Weights of a small image flow-matching model: activation quick_gelu, 14200 steps.
Rows from block 2, named by matrix and row number. Each number is 128 + 32 x the weight over its row's rms, rounded and kept within 0 to 255. All counts start at 0. Numbers have three digits each. After the name is the row's rms in percent of the matrix's.
# ada: adaLN modulation (shift, scale and gate of each sublayer stacked) (model.blocks.2.ada.weight, 2304x192), inputs 96-191
ada.1245 073:068121144032118076099101161100127110131105161116142103128112129101127065102139130122100110124100213159126066109062163108113139154106136153124180095086158109110115185084082188119111096093118112137113099108118128119129115148144079122093119110129072125125097132159105139083072089128053124116
ada.1246 092:075168123130215187127165134140101115141119130116100092147152183179148124086057141172137152137125129093154106114148099092138074116139150063140163135152136161157144151133141064119168104136111107131165123139129174160101131178165153150140164125160114174130149087142201128102179158141099177129
ada.1247 099:062082112049169048140167222085095148189176144112124104119114123138112073150145141122160180099124134103119127107113116147068201138117158154147123135101160091114080120154192118174125134141156124109116095131140155110130129149116073135051137085104078123103214133129086131165165153101155154147
ada.1248 092:105101122055129099134089114093161105150114126075135085148059086124104105149106145085111104123061193141122127105104136126132137091118078177130151106120062133083121148159107090149105093068138169099137111125147151101108157151148112124136107074082145105096127095128105135084167134109113118149
ada.1249 087:202123138160157185089077147147100165140124079122205092140191153142136170133110111106142174121164111079141075155093122152149114128179088178150168094130209168123131131140124114127140133162098125139072112110126089140094077141107090163155168103133116178106153145144132098106159160118153184118
ada.1250 101:069154103090143090098134128102141099147129152111146110090134121115088118145122075115146097144105140181101098071120168187141161132097123135175079126122103069196059099120123129137172116096097103097061108175121149143135157114123092116088107122120113091117166047090146135149078098156138062059
ada.1251 094:062176130166148087145157142137214173124120108082134121180166162141132145097109172138116071116103151189188190134110177104145098124122111119136149092116151119174112122092096137085157058150153144172135091104070126121132121139109152136149125108127109164137146144138233126081077085144098125108
ada.1252 080:209153135192080153174098151152108177125156132118053120112125168118151102115138123179123099140154171139154054169112088150123148192130138103078132144127130114062179115097113201154142131127175147139126150122121191136159149145123135140129150157132153152139100163182078152104174128166135169130
ada.1253 073:126080128181062124122126100168122186174168071157111175120108110134122140170153119139123099087134168159182186154129090159087164114119128116130095128105084104113139095104169161193070108193166169135103145151120113128165114111098118162126152133147139139182101120140092063170087111152178178115
ada.1254 087:062131146108153128156173165143088130149111097139108096114196105136135096126128148168162177180169063077100126131154139152113145118140134102165085119092074173151142064164188159135136148156181102141119174117209168135136085130155145141149139178138135164159115182111136193115061180084090133141
ada.1255 090:126140152088130145103122129121070173124102215135117112125167155132154115107123165106145154084119134136174124089097132138116131109109149100115130160103124160112115191109141087148082133104136184124145098147103171117127135061087147147104143100102144165095160208137081155115078121138135141112
ada.1256 069:092130122107116086121103166149106086142112118121189141079117091102089126113096118098080091116094172141134102112150081196177151133184069080060101135089093098155129133119080144070107066147125143146138065117164192097111115126160163111148129186118135156095116094158108174076146124148134138088
ada.1257 079:053100139062155153179094106112114089114131163129113124076116117112142108083103172143126143099100182155124096164090147096118161123151112102133127126142140109089124124167077078075102127106111080091159098098120120080132078133158132143106132169113077118110075132138185105158134138098111153101
ada.1258 090:180085137121091137137125158153185196119132161131184159095142141168109190150149107122136078139149088121128135130038114085107093126132171151130163157129145175110129172061165114201144154135146105138182151101100139146201112101159122128146116145102108104170145166151137127106133136143129144189
ada.1259 101:141115145064109137045121103161128165089102152106120130130115106117105109092119154081099128106139152151136160117186099087132087149108104109117127255111078133103149164112106110161078130165178156101145121123112078144109084119110122118126138164170083110164122138124138146122068143173104125140
ada.1260 096:122164132138116200199153162130156092132107139095088164152091123166128077103151133133123082137149135095062042121142119148102105187133148145116044115169058162160179158109131187118116123138130103130148155142143141161146177125141122115136151155161140137157119151141035155115078150167096143063
ada.1261 110:169142133124127155149122116115162185119123167105117102155107137171142127124162116141136132093085155110113163092140149102158148173078113169125111059140064131146074167112159176073102132115166166124131076143116081174141157124112156164120113074129106152092157053120098157096154142138125111105
ada.1262 076:065163151090124130155164067094083120140182155058113128142114128098067074089084156113159159085103141103208030086122145145107112135156111100129136076099085110103127153134072123112150149130090145083071085140090147090072132137161123120123106134068088117095116132159110088111127147089105099160
ada.1263 069:100078139126101130174130125168135135133188139105112135093115142105136110112161121132095157166159141175134104130081178103130122175136086154126107174123104106202117127125090143126136192139162081094141097087075157155169143146145106095101087127060167136157098092176111101099128061155121130111
ada.1264 095:194094123093140075146083147119097119146085114078176168108076110122086177161115130106081150147096090130099165135065083145156086143101084153122146125076106197097095084128124075169098115174069145114135070161131121127116106144094146086150115124088098098091135122152181087105166094137162126156
ada.1265 090:196126111215130154173154128116168160137104133127138134152085151132137114102144102133149111153108145167100073126166129154039115136220112095105120144179092162184118154125138177153129131141090103132095142120097145185129176134116149105110117164157119125189155106128117092144125161144138152132
ada.1266 082:176113106138132137075141129104171156099104134126085113109167106128112145090092122129106086103127191143132180116138130076160159097175168125125122128032129159141122147127113134082157057184151101214145135162114095155097095124097126151192097134171162102135149184080151099071087124173048113134
ada.1267 088:152073130125056107129103121114159131107112129111156096134117160088180083099150135122070100147096154131153091085095146105189136138055116164127135144109109153111111138078111110154061133130219130201130127111112123149125137127120097147145127067179132121154111131125077143099096117143117131136
ada.1268 072:107131146111154107097188130140137135141101123124077152141133157133141118189139131156119121150115190096180115141088089130142072110184162188142159091125075084185148093148113118125099084123179078108134110091171145105107139156163158119127135102136138121083154154159150173064099075127138104099
ada.1269 061:162159109107095177173129212098100124126158110134121091115196166175149165124159137144115075106144108119131086146113199101170128130109156179115161104116200085118116155126120145121167159126103128134160086148130152123141137134145110110133166141076132104138178135077124097157133169110096117148
ada.1270 082:123150123058129138139158131125158094123086096082179107132152094107160104081107100137091104097168157125147128135136102104111068123102168059135168114144110136101145142108111078059089076150071089145162185103110144124118141128124183113116116176138192155135115181157181121133084146142079057107
ada.1271 088:101162097108133130176136107152166098123094059178134098139117175140112082091147132171119077149167090128134183124158075119163103150163106123121090063131061106133128168171128126118224151130171131139125182101097092115133102158172175087144114119169146112138094099149133140179126134123171129150
ada.1272 091:061053129088173112165087125184140072149144147132131117143096114150131077157149105119145129153056160153168076131108090123161210122158110163120163135106133091051134075132098128109118089125093152063114132094145112116142109121120070105085146169174114137146093140140122139145118160081152116104
ada.1273 073:065162123099104147107100078093099092120096147095163122099097117123146123135111165098112143097194109151156129065083119099115174147107160074107118110115188099072133125128117076199083084128141100122092117127099126129082145122118102086089093082109117055133138148117073094126093073088131112129
ada.1274 089:016128106128123068125137205128028125128115120127087120137112112139112105124131112081129149114137065174157199126159181142096155097177110155107133205110144119119105107149175094104103090175130159120158146131161180102161075113117107168116151115131098141181126133126153134182076165054146110141
ada.1275 083:136099111150115157145160158146139184143165147133149092111119136119088139085115151129154167101130153119096144157087131160140096114134214097080139129130103125141134158129180157098156160149122112140128105154115135175127122148129137127127098111064125080091150047106104118122069160139088109111
ada.1276 096:114142116198111158103110149129155114138100143181091185148092106055153118106188158078107150175129111171115124099120172118151176148173098187128104193112206033130090063168101215159147097129171158123114088143128092107137101127093097116140120090126155118188104110134122117143183121075112139178
ada.1277 085:075118134074140110099145154146082109114133086108150131139159159125163166146108095151135092060077091131112116137111135094096074099128173103089117088112123168160146070111144082121128131160146170137118162111155130145118113175111096151138133105109114101079136135085162105124045111115114096130
ada.1278 088:046114106156130126089163097113150059161133141125127094156122086155126088141087095148094094089121110167090106100090142071117147175130129114141050095111140105149107147166125248057133143155127070138148074135115092141131123127110106158169079190098151114115100161109118152145062156066073123102
ada.1279 085:194123139126129181128097136139165108144072117123145121102117174168076190167124155132156141190118057134127168140125138161060130124194119128160130123097106115100128054147174104061107119087116127131190188148143122122119145126118133153120128146162141134100175101147191091147167142166088134110
ada.1280 092:137133126123115081118148134124045129116075186110106187177151146146098095105090158087130119064133182145164165103123155190127127134132115140089129137116120109153104096157133073105171076115120179117089122133148172129101172136142102058095109085107089134123159116142127102145198121172091136052
ada.1281 077:079058132049166156093111091127052078136144092082185094084092103085156115105109126093108123120124111111170126114100121146108147139098240146093205168122142123115106157095111075167099097135107117101108123078143183154119101128145133095133122066108141090093096152182150190138148135144082121110
ada.1282 087:167125127078164111135050122109180096091121095101181105173131129118123159109099105142129141188099211103144142161182131090136117139169150113130179095130185126075168147088136106175125154129107127119138149101140132101113106151169140144143157097156130073143124155154144154144184079107119159166
ada.1283 078:074110120112109095127173122163136143148091145109206153140142113104124137163151137085101152102129123115127164086097202094126097162101135179149124164136148113143115139130125125115084197095130107124108088179175097167117111128095172058082126140102048199085148128123197143093119075145131119165
ada.1284 086:189148114147097098110165156173136191146106097139169137180130157130143143105131147149126138075161103103143132140185103143128107126158155053119112128184169131058145137123132125175152132128091197126097109106172152156174153108092131122143104120153159184167149101163121072130136131161110163167
ada.1285 082:113078085192156164146110104155061110094098087067097154176171098142088140101113108142098170103126133140176098105105157155090107161116126135155103132118086106124162160113183117136146166095082120110174130131126101146001111147119176149122166163149175115179128142112147084106145121109133132143
ada.1286 095:202094159118109198127098086122154119094091169142130082140140100051103146137093150127096118096082135059128116108170152035138111155167104093104168108098065157104132111109125101180154126149172124130105124095166115131115073128126139172166088155139123071119114120135129133065188125134142097118
ada.1287 093:227071112129179121122135109117086139144158188106108080085140181129126138178133100131098171122146160045159133175099113070113103182147154102112123125101119096162163123156092158109130104157187111134140121151127125129121121149168147127120116118116152083132133134122103160118204054148136136131
ada.1288 063:103126098113087129059108087098142153156088170172170097108129131030091126083141127064121093106170128124131126121131202116086159155030130155129112163148114095178109070116108130138149139140081149121104136158111103089126154113104133121174121140080150123068088128151134152216107114139119098106
ada.1289 087:176132137002138101147105135115126102142138134100123095111135124106039103113079171127084161089088174100170101116070163063175122127117151112150170109127111102127081149111073105158162059179053123107141123151111118108071098090125116089110078090109099126070093149134169127085161107180078088110
ada.1290 083:133112142139119141110109138131014125147119152038167130168152159141109095118123108131114146052188195161203081122106106116148122134139163137130124089114167145101164077125094101137114126115096162114070171153173096124152104142129122094070116101161139169170113174141108078159130054136115124129
ada.1291 080:145135125117129092173128080142108130140071116061168184164129119147118155156088132144140096087136172160165144105143047116096146181137095121128126076136095129095164134145041113143109170145126107122108174134149131132122173151140145087114153155139138136132099095112059084149192185134149148162
ada.1292 090:151116125057135110106068105113151093102107117124143057078039117150102087089136178162110077140138156156100118148102133072119084145130101144179112121080083132139127160103083102091121091169097104128145193127137128125142115114149128108090132147111168133117074122187133155155131136162079120110
ada.1293 085:099139115154128131135147046121162136128105131168112165113106147168176126153153147157111171163155108135128184126111074175177165124159083101188079112146170143040119137184102102168115132111163195124195164133136101127150100170141168133128168095136112207135091119148109086152100146103137177133
ada.1294 086:182178111173098123098184059086187152151162112126145073109093122150086137130090103125142060097158106110108141112151148129137095138124165077139122051148093156170147110077158164140107179129134070169112127124083132128167184082132159134154123197113141151103162090139088144183066110144093108136
ada.1295 065:051126121101110198104161121166124126130153137158142110129107137222081140144122129118147178131115115090127093141104186112077123122120111126117090146099048124168125144166201189089128145116147077160134116169150127140098139117136111167109149193140127161170136186094112131121093102151136138064
ada.1296 092:151085151134146087087117103141114146162140098086084044142102142096085123039098146126134165101118152168154130173105139116058127147116170100114114179104095095112148093093128134140104135156139156150179081109122173117107112158116108139135147141146197108123082098173159110165186128136112111089
ada.1297 094:127175115180107137129160154134130120110108144129180143152109118113085170130121147104087086131133175142131162105146169070161197154118087140134112122160089102145142092086106217180145158167136167139150164166136165145127152091109136162123141127168141157133138086128103130124136126133158118135
ada.1298 083:151163121182156216185114098103134176153131154140170178137146065114138123141144109125119132137172128092106087125161118128125106137111138111099070132142056132146120080158147189132088097116118123113194122130133124164146138137118156131168093155164093163101093148120147171124149199136094149164
ada.1299 085:029147131137148124166148176117108120198158137170102126126159095144181126129146151119103116108077119130124142123096116071133101165149099148124077140114202070107109084143139188119106129119107168134123075128084093085087076117109169080158118156069133093114192136177155134095103139065108120137
ada.1300 094:000136117093163129101129113138152106126141165089144083104091094099112101091114127101097133119072178149106131121095123093161165142111101174152115167116092114120093141139124122080109068114072147136143095115120124139093114135138147135146095132134103095074092123094154156096051153111093080065
ada.1301 100:120145125069137092158102164101079109126201165133159121121136155174145086150102055111165121089140158121112077180161128174122133124072138128124136157163119128081138190106125112055117092087094063113136155142079124100160145113155084092111126197127167151083166141085108152120107162141146133074
ada.1302 075:074088146120144170113118145117139138090175141089103145120114134121109127150133097103136118096170183111131110117184159091205145079145134098116174172096201083108095128108155180121094068071098135116114055171103116146053115167116070147087134160146146120089136174138165119116077159089097104094
ada.1303 053:168100150116095128090099123135051160108194118098149104165133126093128156099121215131128106113148161169176136131137121129105179134081146100116154239125141159082124123095125123172136125153184155121114152101124162128177133102153095153103134070196165110183149192188107212131116130155124164128
ada.1304 064:142103146071131137137152142080109095137175123085147074121123105059081177124086112126108078104111092099146180161130179120147162108060136137174134116122130096140107122062090073185124130078045141119116103166138173118096119122145141147150110101129100051090167108120146105143117084095073135125
ada.1305 088:189159123177103121104057112133149209106107163090134171104107125140171119151135161130146127109145145150138108099155080139137125178169134146117161150122167095181128122120076164124161114145145167107141119111066111116130163072105105160133178099216145151193134161141143120150200176151097160121
ada.1306 081:084103104079130087087119124158143133134157099061107145178153133169121036129057106082125139154169163180191147146161132195178147068151110113151146127097162083085101098173087081103094102060157123068121114141194122107107068174151156123106150062096167179117099098140152082098148156117067174100
ada.1307 089:163120110079088058132150104131045133183116147111089132159136112082128122103103150095070107123147120191123106125095108118115131099108101170095120156100128149078109174171147108114123152161172154110122113154156083077055124125081147090119111108112157139093154147117105107172145130126097146114
ada.1308 104:182145137103123092101105112128155141125101058117188111198185168128159178099120128164145115144160163092174153146157163094137111133139138168163167083119182116111132109121119063110127110145128148162105125088135100155126091134137110152142123085131113119091228164149198151170155141157125152178
ada.1309 081:209172126147119124128150105084164131180121146138127137178159164164198144035120119126113077120127127173114126136176099174125110145150087141131111094149100104105142080169108113107168126156177144113128194101097126085178170136122168113163135160155176110150116085081105107119240086163080120125
ada.1310 084:206154111104141100140118050117115111146134190092147103150091136085133131082080179142143150102130146146133093117109171082217099163074091175145116063109075076146123078171065181088114107137127171103110156137139104131147133125136173072153076120083137134104123064109178105127213107138077114129
ada.1311 108:118103146149110117176123088110184171150101134131134210111053119113086196144132143102125117168135078145097155104117082139221119141152136167086085127110159130141113161154131122133106118160131162123166075158111087162125114128098089145112129117106042163129118082203133086116111151118139170187
ada.1312 095:190112117168143098108097155127104078147151134149123171113142118158159131102139105111132069151094073121069156099180133123050135158160171195083112119116140134171097138100109153096161152157107145127087132159053108098107156117151106085128142130088137111119102148107097114158189084140156092103
ada.1313 077:079116138133159106083123122152135113123131139117183125090145108119164122091091144129130198098183116130135174129131168109140130103152174121129169158169188125136111122159140116143129184100100112119101076130058172167177095056115093112145115155100129105112141090138185086158055126101111108088
ada.1314 069:087099095123145083014081099131145124117086137122124152107073088119125094145131132121109132118148197137174128084173135133138168098105097145133105095111084118121102135162160103142088140090147161149152170137105119111110141142146121112108108102095175074061128110137160136125107124087098137167
ada.1315 085:139137099126132120115115079116101162140069154164118133156081115093123171232162131103150112182119126133167131115185103083164153115122105127116110182113051137136167056159124154167148101114138136119098140126174103137116139128144112102075112139168117154095121125139139171165176100119188180119
ada.1316 091:115169130175144205116110136129193115095145101129137120145164210191142134062125112132137106177115102154117057098095123157097086108109139076147214122179198090150103143120148100092189147140126128105158088107078135075146105130143127162117146112129137118143116165179117094108148167159086134121
ada.1317 092:058074128102123119135167118136111112101167081086163123111117174137119195122177187162113123085095120106096051101118186152086137127114108122113099101121086159147112151092105158141138156153123102133126097132148133111121149129182077129079117208156101076141175126128122096106088163118147116154
ada.1318 102:203154124058181095103126182133129131139094116130136105143108186093145084098143157166126079117127171160154065103101148077123125127132158120155149111103138101072121109114107140123134086143077159139057141111120118093104080115118118076097122140122152099167146124100152147165203104177056116125
ada.1319 084:192135123126147173052130100093109130085124113117167091174117091093068161105108108125126110072122151116122094116088170165111083130124116093138124141121122075123144101079172124147109172154055168156108076142110124167079118108129088198164136163170170129131101087093167156118142107172103131093
ada.1320 103:227155122157112145182127115138093142107129112127127199141109181145169191099162157105120138115126210188207130136164102121109119144138120141107150137153108128089119086151139039109124068164132135124129165098120107126149146132112114097078162142159151172137126176171154137162163094168161172090
ada.1321 066:055083135168127102153139054130113150112173156113108134165106164127138136102150134182140105109136143131149083139113141085110111120146118082103111049101065127145126197114103178131144100126078098122118117134126146104108155132149083102113116203110162059127103114166129148085098128070129105118
ada.1322 110:050135133171173108124127065160156113130100087153126136184105165162122186128158156117151123155122077157174174108150177192143124138122091120172088099141162078103114093113118136152140168068147126122118058127136091155136108183174106149118162126133149147135098113160179108122083158068132122152
ada.1323 061:137144091099175105090108133165081113092086122081152039175135116097100072088109124105120145128081129125166112146156165148107069146137118139107204115031135109163099142141127102045140074182066072096113110115146123144084135153142129130131110081166111094122092106141121111148183117131044150125
ada.1324 080:055165106061145149149097139137098157086116111122147134101164150138157085117104125100115192121127208133155115133178109149103161128077108129136192137160175081106134157145118079156109129126147113115140193042132133128030119160129139147059107098137051152106178179134184142131099146151167179149
ada.1325 068:014131110066108090112057078177152090102141126126135135122112165182135151089145187134147160072087070123137161137109159102160101150038120128126152165130133107127087197129109090174147178122112183072078107083166104150090118143143118066083085048104149077066105147152117125122107135109114090129
ada.1326 071:199097121164170100103148116141093100140143105139171085147125165097110120132143125125130151184138163099100147118200196136133116141120099156159121137146159106140096124123151165179128120115105120085129118144147136105094067113159126167156091064165143090155162070130122126197222163133152106136
ada.1327 102:190098109069168152168123082098134140124099142110161157101125179168144148108068088145120146118111168154186139103157098085133096086102060092110106111103119169093154145131127076163135151180132141130150162110129140110129117196134179125099116091140115080087087114119135130087211141228091128123
ada.1328 092:185158145089114126117102158112176108110167121142086078174146174159138169119141118129134161123110145112117117157183137115136174133131157117097102116149132076077154120134134168149103089107130089100098144115139114150152122175179091125107169165118198171191136183100112172118159122123099149098
ada.1329 096:093140129132093120099117148117166150132138153195131120080153117099100154149133116104194108147152061107068188131147102146123142136164080147146039156175108130164131075126115158149144148078186087119099167165083129151193110129144152127170154089059161137102106076093097086191094110089128075090
ada.1330 079:074132124035125150137134082156150108104192144090175107133131144126154152085091106104112103088111154198173113114173136121142179088092153125124172061138101168062136170114063070072157124104136104105145137123144201111084143112151180140075127101137099098093126129146117123122096120095098089098
ada.1331 075:168101155090157111173094150076116100147108179138157093140131137150161156214114099116113116098130174113160058114117135100132137140154119120115139113117138136159146101092116151124101109165068100115066109159108108143077138112107095102071107135132062101156141143146110107116167110161175133047
ada.1332 081:082079159035157081100087158108148108114116132168184083096124148136092144161128074127136130143065092107089148111130091106124113107117172099107158146092167139153110190092116052151094178141107083111126104129158103145086149123122101096092113120099096077067125111126139151098059115056145098128
ada.1333 068:116119123060125133125171146127107191122139104120131131120178142126085078167068147074146179133170175117156092127149201139138101142078185161124154135128046141157074147116107023042133096120065106083068142186144138127083092121125098138168109142116110108084144062103164149166157110117106146120
ada.1334 091:076099103108109149080113160148174151129101077171147063048111058114107184179137126117125059126130091108129161101096098161179175059107145129168143092086159114106090126137152045164102107115141115128101128191102110138106108122136106168165105141142127144110149139118153143152023147122125106132
ada.1335 072:057155116200155159131089129122099173145129122109108193156142119161189162135103120158118127081138131104109100143067100079081101145115123128113119109122143123114154130145148163144124122150102125101160190081126134127100106141159143144154154129125133111138103139127174067127102168142137155115
ada.1336 114:131065105145100117095119148147064138144111118130102099123106106132107090139138137142060102130127165138156165129134081077081167139124134128126114208085105155100136147163174132114070145179136112105146147142156156154174164077091157163081100149162118143137130129121124111113051152118210148133
ada.1337 089:081141125128178117148141127119098092132163181130221164106089158130075197126110162131123147124038080160159097091110151155099140117111086128137110196175163094109118158141160117162185143127102157106148112158111143150184119137184118125082087131089081077099151113115159155065097099113067147128
ada.1338 063:168145133094137095133094170110183100094154169079174190185058100118175099101132071141118112132068065112079139118151127129136082105103112159133157117137115113150099189090132117110083151118111093139151145150129088134110094091102111130152127133102195121161138137090151077122186174052111110136
ada.1339 085:196125116055136103115109125148080147120135111107133111122132144133159113071140104160112067119118096149142136142095113082105047090083171116106187092093076131112110135101122118161123133210144149103070134112159202107084168145113163110153139106140198071122162089123067139136159127124112100149
ada.1340 102:133178126154108101097094096141222080118141130173115170115106170146094192105090177126124090151105114138130187100090146124217145135136105156173087073166147106130151115129084062139176112094099105126131171149091115084184118113139190091106124102111148090116088122135117128130177122130088131135
ada.1341 074:071042146097107133163082096107179130110124104113162104124118073072133163159124087112175093108106086129094149110116097145115147098077103139108156164078122167078148073112129111163092145074141156136092141087116097123088166098117043141141113133188092145134101182127084105176078127127193080094
ada.1342 080:106168114039162124106088131173121119094064099112187181123112137109158107087140178131108139151088091104153133147170146123157085142103106109120187129158143089127126127151105055103084148148114099143135125057138100173075061168150135130100102111143116139086133126104182122078150099108080143130
ada.1343 098:099142111096156127110133112099096134168099133126153136127123109104091149134149071098096164156171148114150139108123094146203132101121096136176071126145168083121108115176124111140182133098093159135165136120139129148136097132157127170113127076141124216158140082059137132106158096126162142142
ada.1344 082:078121119080174100130096067141101120079162116115159063177176135088152132141116149173112155095139153161132134145141158107091131088088163110137150128132103109136065149166131140079130168149104096124132092108160127170084105081136151138083079062142125109078138131080156097128049142100134095103
ada.1345 104:137104096162086103118137097154206122077196106108121114103135143118123167168125112163178080075129108123152157118075130113138049123126177130097134048093103122149084122100077133145151097084165147133121095165076138103120195102125154119179138151116145120053124060152168110064100131147105053145
ada.1346 102:064147145111170157153116115082141133062136119095078080117154136158190090154092103158142114056131169150105151135120123039113149149133161148181185123106081177145130160133154073080097092068154100156163117133079098152119123154135159152160125211110082156106151144115218098079070137167084132101
ada.1347 072:085115124074145114175105112143165112070168101104144113091127107123127213107158138134116160149136103111134156098092135095135139123126132110146119155122183154096132124118160028169139171136130103140045074136068102148110090139136102165086140158117087132152131124126139087151083087073126124150
ada.1348 082:061162130144105161106127087126133095117089141109187136169137150111176150125103128118109176141109169135134171125099156135165082148181166101101200110139163095170115041112067112087153077083049116146081128100174185149158119118130124144147100105143103162112099050134164092174087080127129114143
ada.1349 096:156125111068115118139106146142151151169107128083082090147125102098145113114122111099079088163125148182187118108099148091115094162144137139104135147098075194175129099109113135087121089132152156120146129152167147096125145113132143128124146089162170082110157117153139170142170131142090095126
ada.1350 092:164131153125166126031128091130126181135095161110144097110171126122107101158120133128084221135114076058128101101163141097124160123111121157131144228136120129140141107153114129150117105148139114107128133116164130147111106149135101125123106161148104146139165125106130177122159117137126150136
ada.1351 081:147116113066107072082064126147142089093101054127089111111097056100097137152111119119147071147099098132097182118184125140173155090092116138080128125100113125067132105124148071150083118155165077116131126132154117098116107114079091133129125151108115130113116112082194114107111155106122106114
ada.1352 080:119162097131140182096093164167119130119134145133160093115133168071139164125144153096114148178123137187163160115125166158087142099148210113114148204113193132151075068126152141092095184126115154142110094116160137136141098134091082125119121128161120116090112149108169102140122131096110119174
ada.1353 119:047149122122164129094126110091176105133151153139152082086094087093075123151119120096147158141095106108081124092089188094154133122134126154142129136116090140201078175100140161139129129099105115113134053155068087127094125122122112135155104117074093092069098108124143126098086150094112057150
ada.1354 067:149081115113143216128110230136111137177193143154148172119118128135140112143188088135162111141113147122143095131090172131126137121089135153162152171086101079170104133111134171115131050121079144116158141099107143098137106132171065112072145101158121164145123174198065169151146150164170128154
ada.1355 076:123106100136147144108114152139096129119138110128119166176124148168190141070128143157116159120145164113165081131185113146100122108158163125081171113089179050119141053161138106161138092065157167138199136111151149124149135146157099139091177122136123210148173149142137107136183169123118179158
ada.1356 079:152186128078145116104057161128118174149086131197186109094148170126132157111127116120136160140080141144141140135163130119084148136182178118139117145169146132052133106146140131168147132108192131120161139125135176149123112090117175117091127075129115135084147116108177172131142110177051103167
ada.1357 076:039174123121149075063156162097170111119145156151150113164129103121118135157102108139156124144134129118079083116074144138145137159182131110140086130151158165137127131127115178125159157036111127134119082138112125089114104144126119120214157095115126126107129095130121150131080173063099130126
ada.1358 090:116112098140180203141070120174174116096160122096135104110118144084117158167146132094141142146050153157115103104051171117126170114187153147122149124135088188120096115113115151116101088114111155126120116131093116118114116127133153131152171154127132128127099123137112114104087127095156077139
ada.1359 085:090063116140115027085133120147132104131159106121143119136066121112130117166096147113117086132165094159121115114207171083142199110070117098098088164151176121088143147168098141093132139164183141095107112140100119133144149133114063129092089140120123132104160109160210119149074109127131142135
ada.1360 084:183134131110127136091114115131133126138126097128100076063156159122119146117161151148145140151151083047152151187145107125152091143149142138146155130170081120181135147100135124142140211059119044111144134120114104137127104142138115176127129113174125129122113123148099193119189107155171088193
ada.1361 110:167115147092176136137128150177119164137107077133140162123096153170154122130133150117132093154118153125152146117123123143141134082172158099090215140144206141098115082124127015158136110212087119100139133087163125134166077134104094081110157141163068156153156160166142176140188169139104170101
ada.1362 082:077103135056193116099141098154079133102108119084089077121133162147136090128104184116126154118108096146181119125141161098078119130124181151175161171096106106158098092127179019099090097128116122087133082103167119153049123133131144089081125156129105163143145174141167152072149097137126121113
ada.1363 094:072131114071126077140119138138102079153126080141144133145090123096124173102139161103095120167140120165063140106093163122179171095111068130089136133140184103109077072146109101141149140194107150091075112139123122146152070126104072147131133114091114161162094110128190096074125136047124117116
ada.1364 081:214119136145133209174117190155126183173104096137154151135157145154172097179121115116153133139163170158167091117155116144083137129153147094117142111180110197151120040161144167125115101101169141148156176100138175146108142166132107158152168122183137155186132162137121111129228123162123130167
ada.1365 078:125135121146126118169111151127106122120081096150097144195126139160160163106122128145112084188148138141133152144172124134109135155103158138165087153143103156120159091151147144154145158125191108116160146138142134114137156147128109100152152094129191124179131103132193155205175127138116179131
ada.1366 078:125138138124162089167119123137121118119169102077151183125115133124156077148096117133093177113144103099150103129186153128177133127143121094137121108129108122088115134097128196165094134082189091114105117118089085095147070159143162088158125125155154126124110119125151090041159093148125134158
ada.1367 079:160191105076139075126066183136084166143131094109139081140133154150162087123093133138136154117118183127169094148146077080160134140156153131112210118128183102103118094137096024117161042141078117105039177097145106131062105103115128089130102052168135171133132147136164170162144102161136129172
ada.1368 082:237144128151157170140144169116127162141126149112153116177120144115154164079098116155179122218109148099145072158152101083156112116172116068101125187117098129144181096110133185165113127116140138139154119133145182139143109133132136163136164125162189127134102190148134134108243141139202175173
ada.1369 079:000146126115156124115127179094102093168189167140045144115125114091107107086152124113127139156149182122064056131062186126131127159194127123097108106089088107155099156185124167074144135092114126108180059157119143109102130116175109124122121150154098135194102169154101120137107157102110136120
ada.1370 120:136125129033090112158102109087094082107114141119161102083117096081110111127106127120152117050102138138143124119082194150037126136126102143174182110111111129133077173070094133130099141103091091130107087138085132114124147086108152129128050106073080110100131127121134104065125130132095072149
ada.1371 079:158150123133150079178167200112098140149080117086129189145145116127161150125132124151130149155113114133149107122098109110130075137111125098117104082177160141115171108117146084136145170119105177133148166089140116112165094179064146139143141116098074157120112138168145138161209132140131146153
ada.1372 092:109141120158218089095145112082117073149179170124121093131137157108102149112140146154136179117105156104098139134102218092152130191161107139166100118151135115184143081128144215136183146126136130109114095127099153120141097186157111118179125080113151108134139110148179137065137128109123136158
ada.1373 061:169092123151104131148114099160121101111088050207130147112123141150142120087130145154104140125125180181127089145158111150099154126153136082119063093136103115075181008177141104122095142116159123119151161126138112113167144112058178122086172179140160144131103146167100113139192130174136151132
ada.1374 079:097115144097138133049051103123121097119124188155080139126159061139078074118162146145145094092138144171124083144153140109094168122115142093121085100111087133086112158153121159086126064078146097094177134144154115096104130126154085169086104168140193105162114123109113146106084186112111121101
ada.1375 070:135159112107174134156143102140154136127122111109159115079114144150096085129157089135113096139094151173075074088111110149093089094111070116105114173130095160157124179127098122115097112132081137118088155078126154113148161119112144123051118138104092106055098075117176143138077068155153097107
ada.1376 111:070095135143096123081131137144108189077128053192128080151142073125155148184179125095143142084203087096125165158165141150146129097114204156130114111132185088127155060111176131147095166117108110132104113129139126146142104096091087125171162155085100163137179152128128139152062150077184146146
ada.1377 067:098126117213156119137166156113102143115128151186121099118173112150131161183132110164147144186193159147111090127113205120091125152176141167153121056140116164171185092119145214088169107102140131137133139101160133129162125172108148154136129120119102113126164094092174129129118149100070157091
ada.1378 068:184122114110151085158162126111117179125107178163135141102106118155136020176103106113128133147159156171173119095184137076185133104090149117110156200116103141114099172145144147081125070157165097083110110101111094168157139147157105117112098129152092141088144076115165158123136111145108088106
ada.1379 081:083141138126054023171129106076149132094114078131106169141152169138156126159127117131113151118150119103085107125191168114151156153144059125102065140174170155169137140146089124147173103063194100118127132162093142132154167092104094122115164143098087127149136111075149070144070060084145136146
ada.1380 094:170146133089112190147149147114150152114114102143181127098136077138108189199152128132130153089138111086092151109150086101098084089091136081124132152131178097175112159121160098157159149154148190157165089119120114166081160116097123160088128103154104127148136097115047096161131108154186124140
ada.1381 086:141106108116219128161121115098126135064157133175189117079133146141123097138143096121143112130065116120167127070132163152143087105126151123139166057140136125215116146093137107081092088139133118136136142126058102166143120153150127130113092092119092125064144131106137137061187099141096111146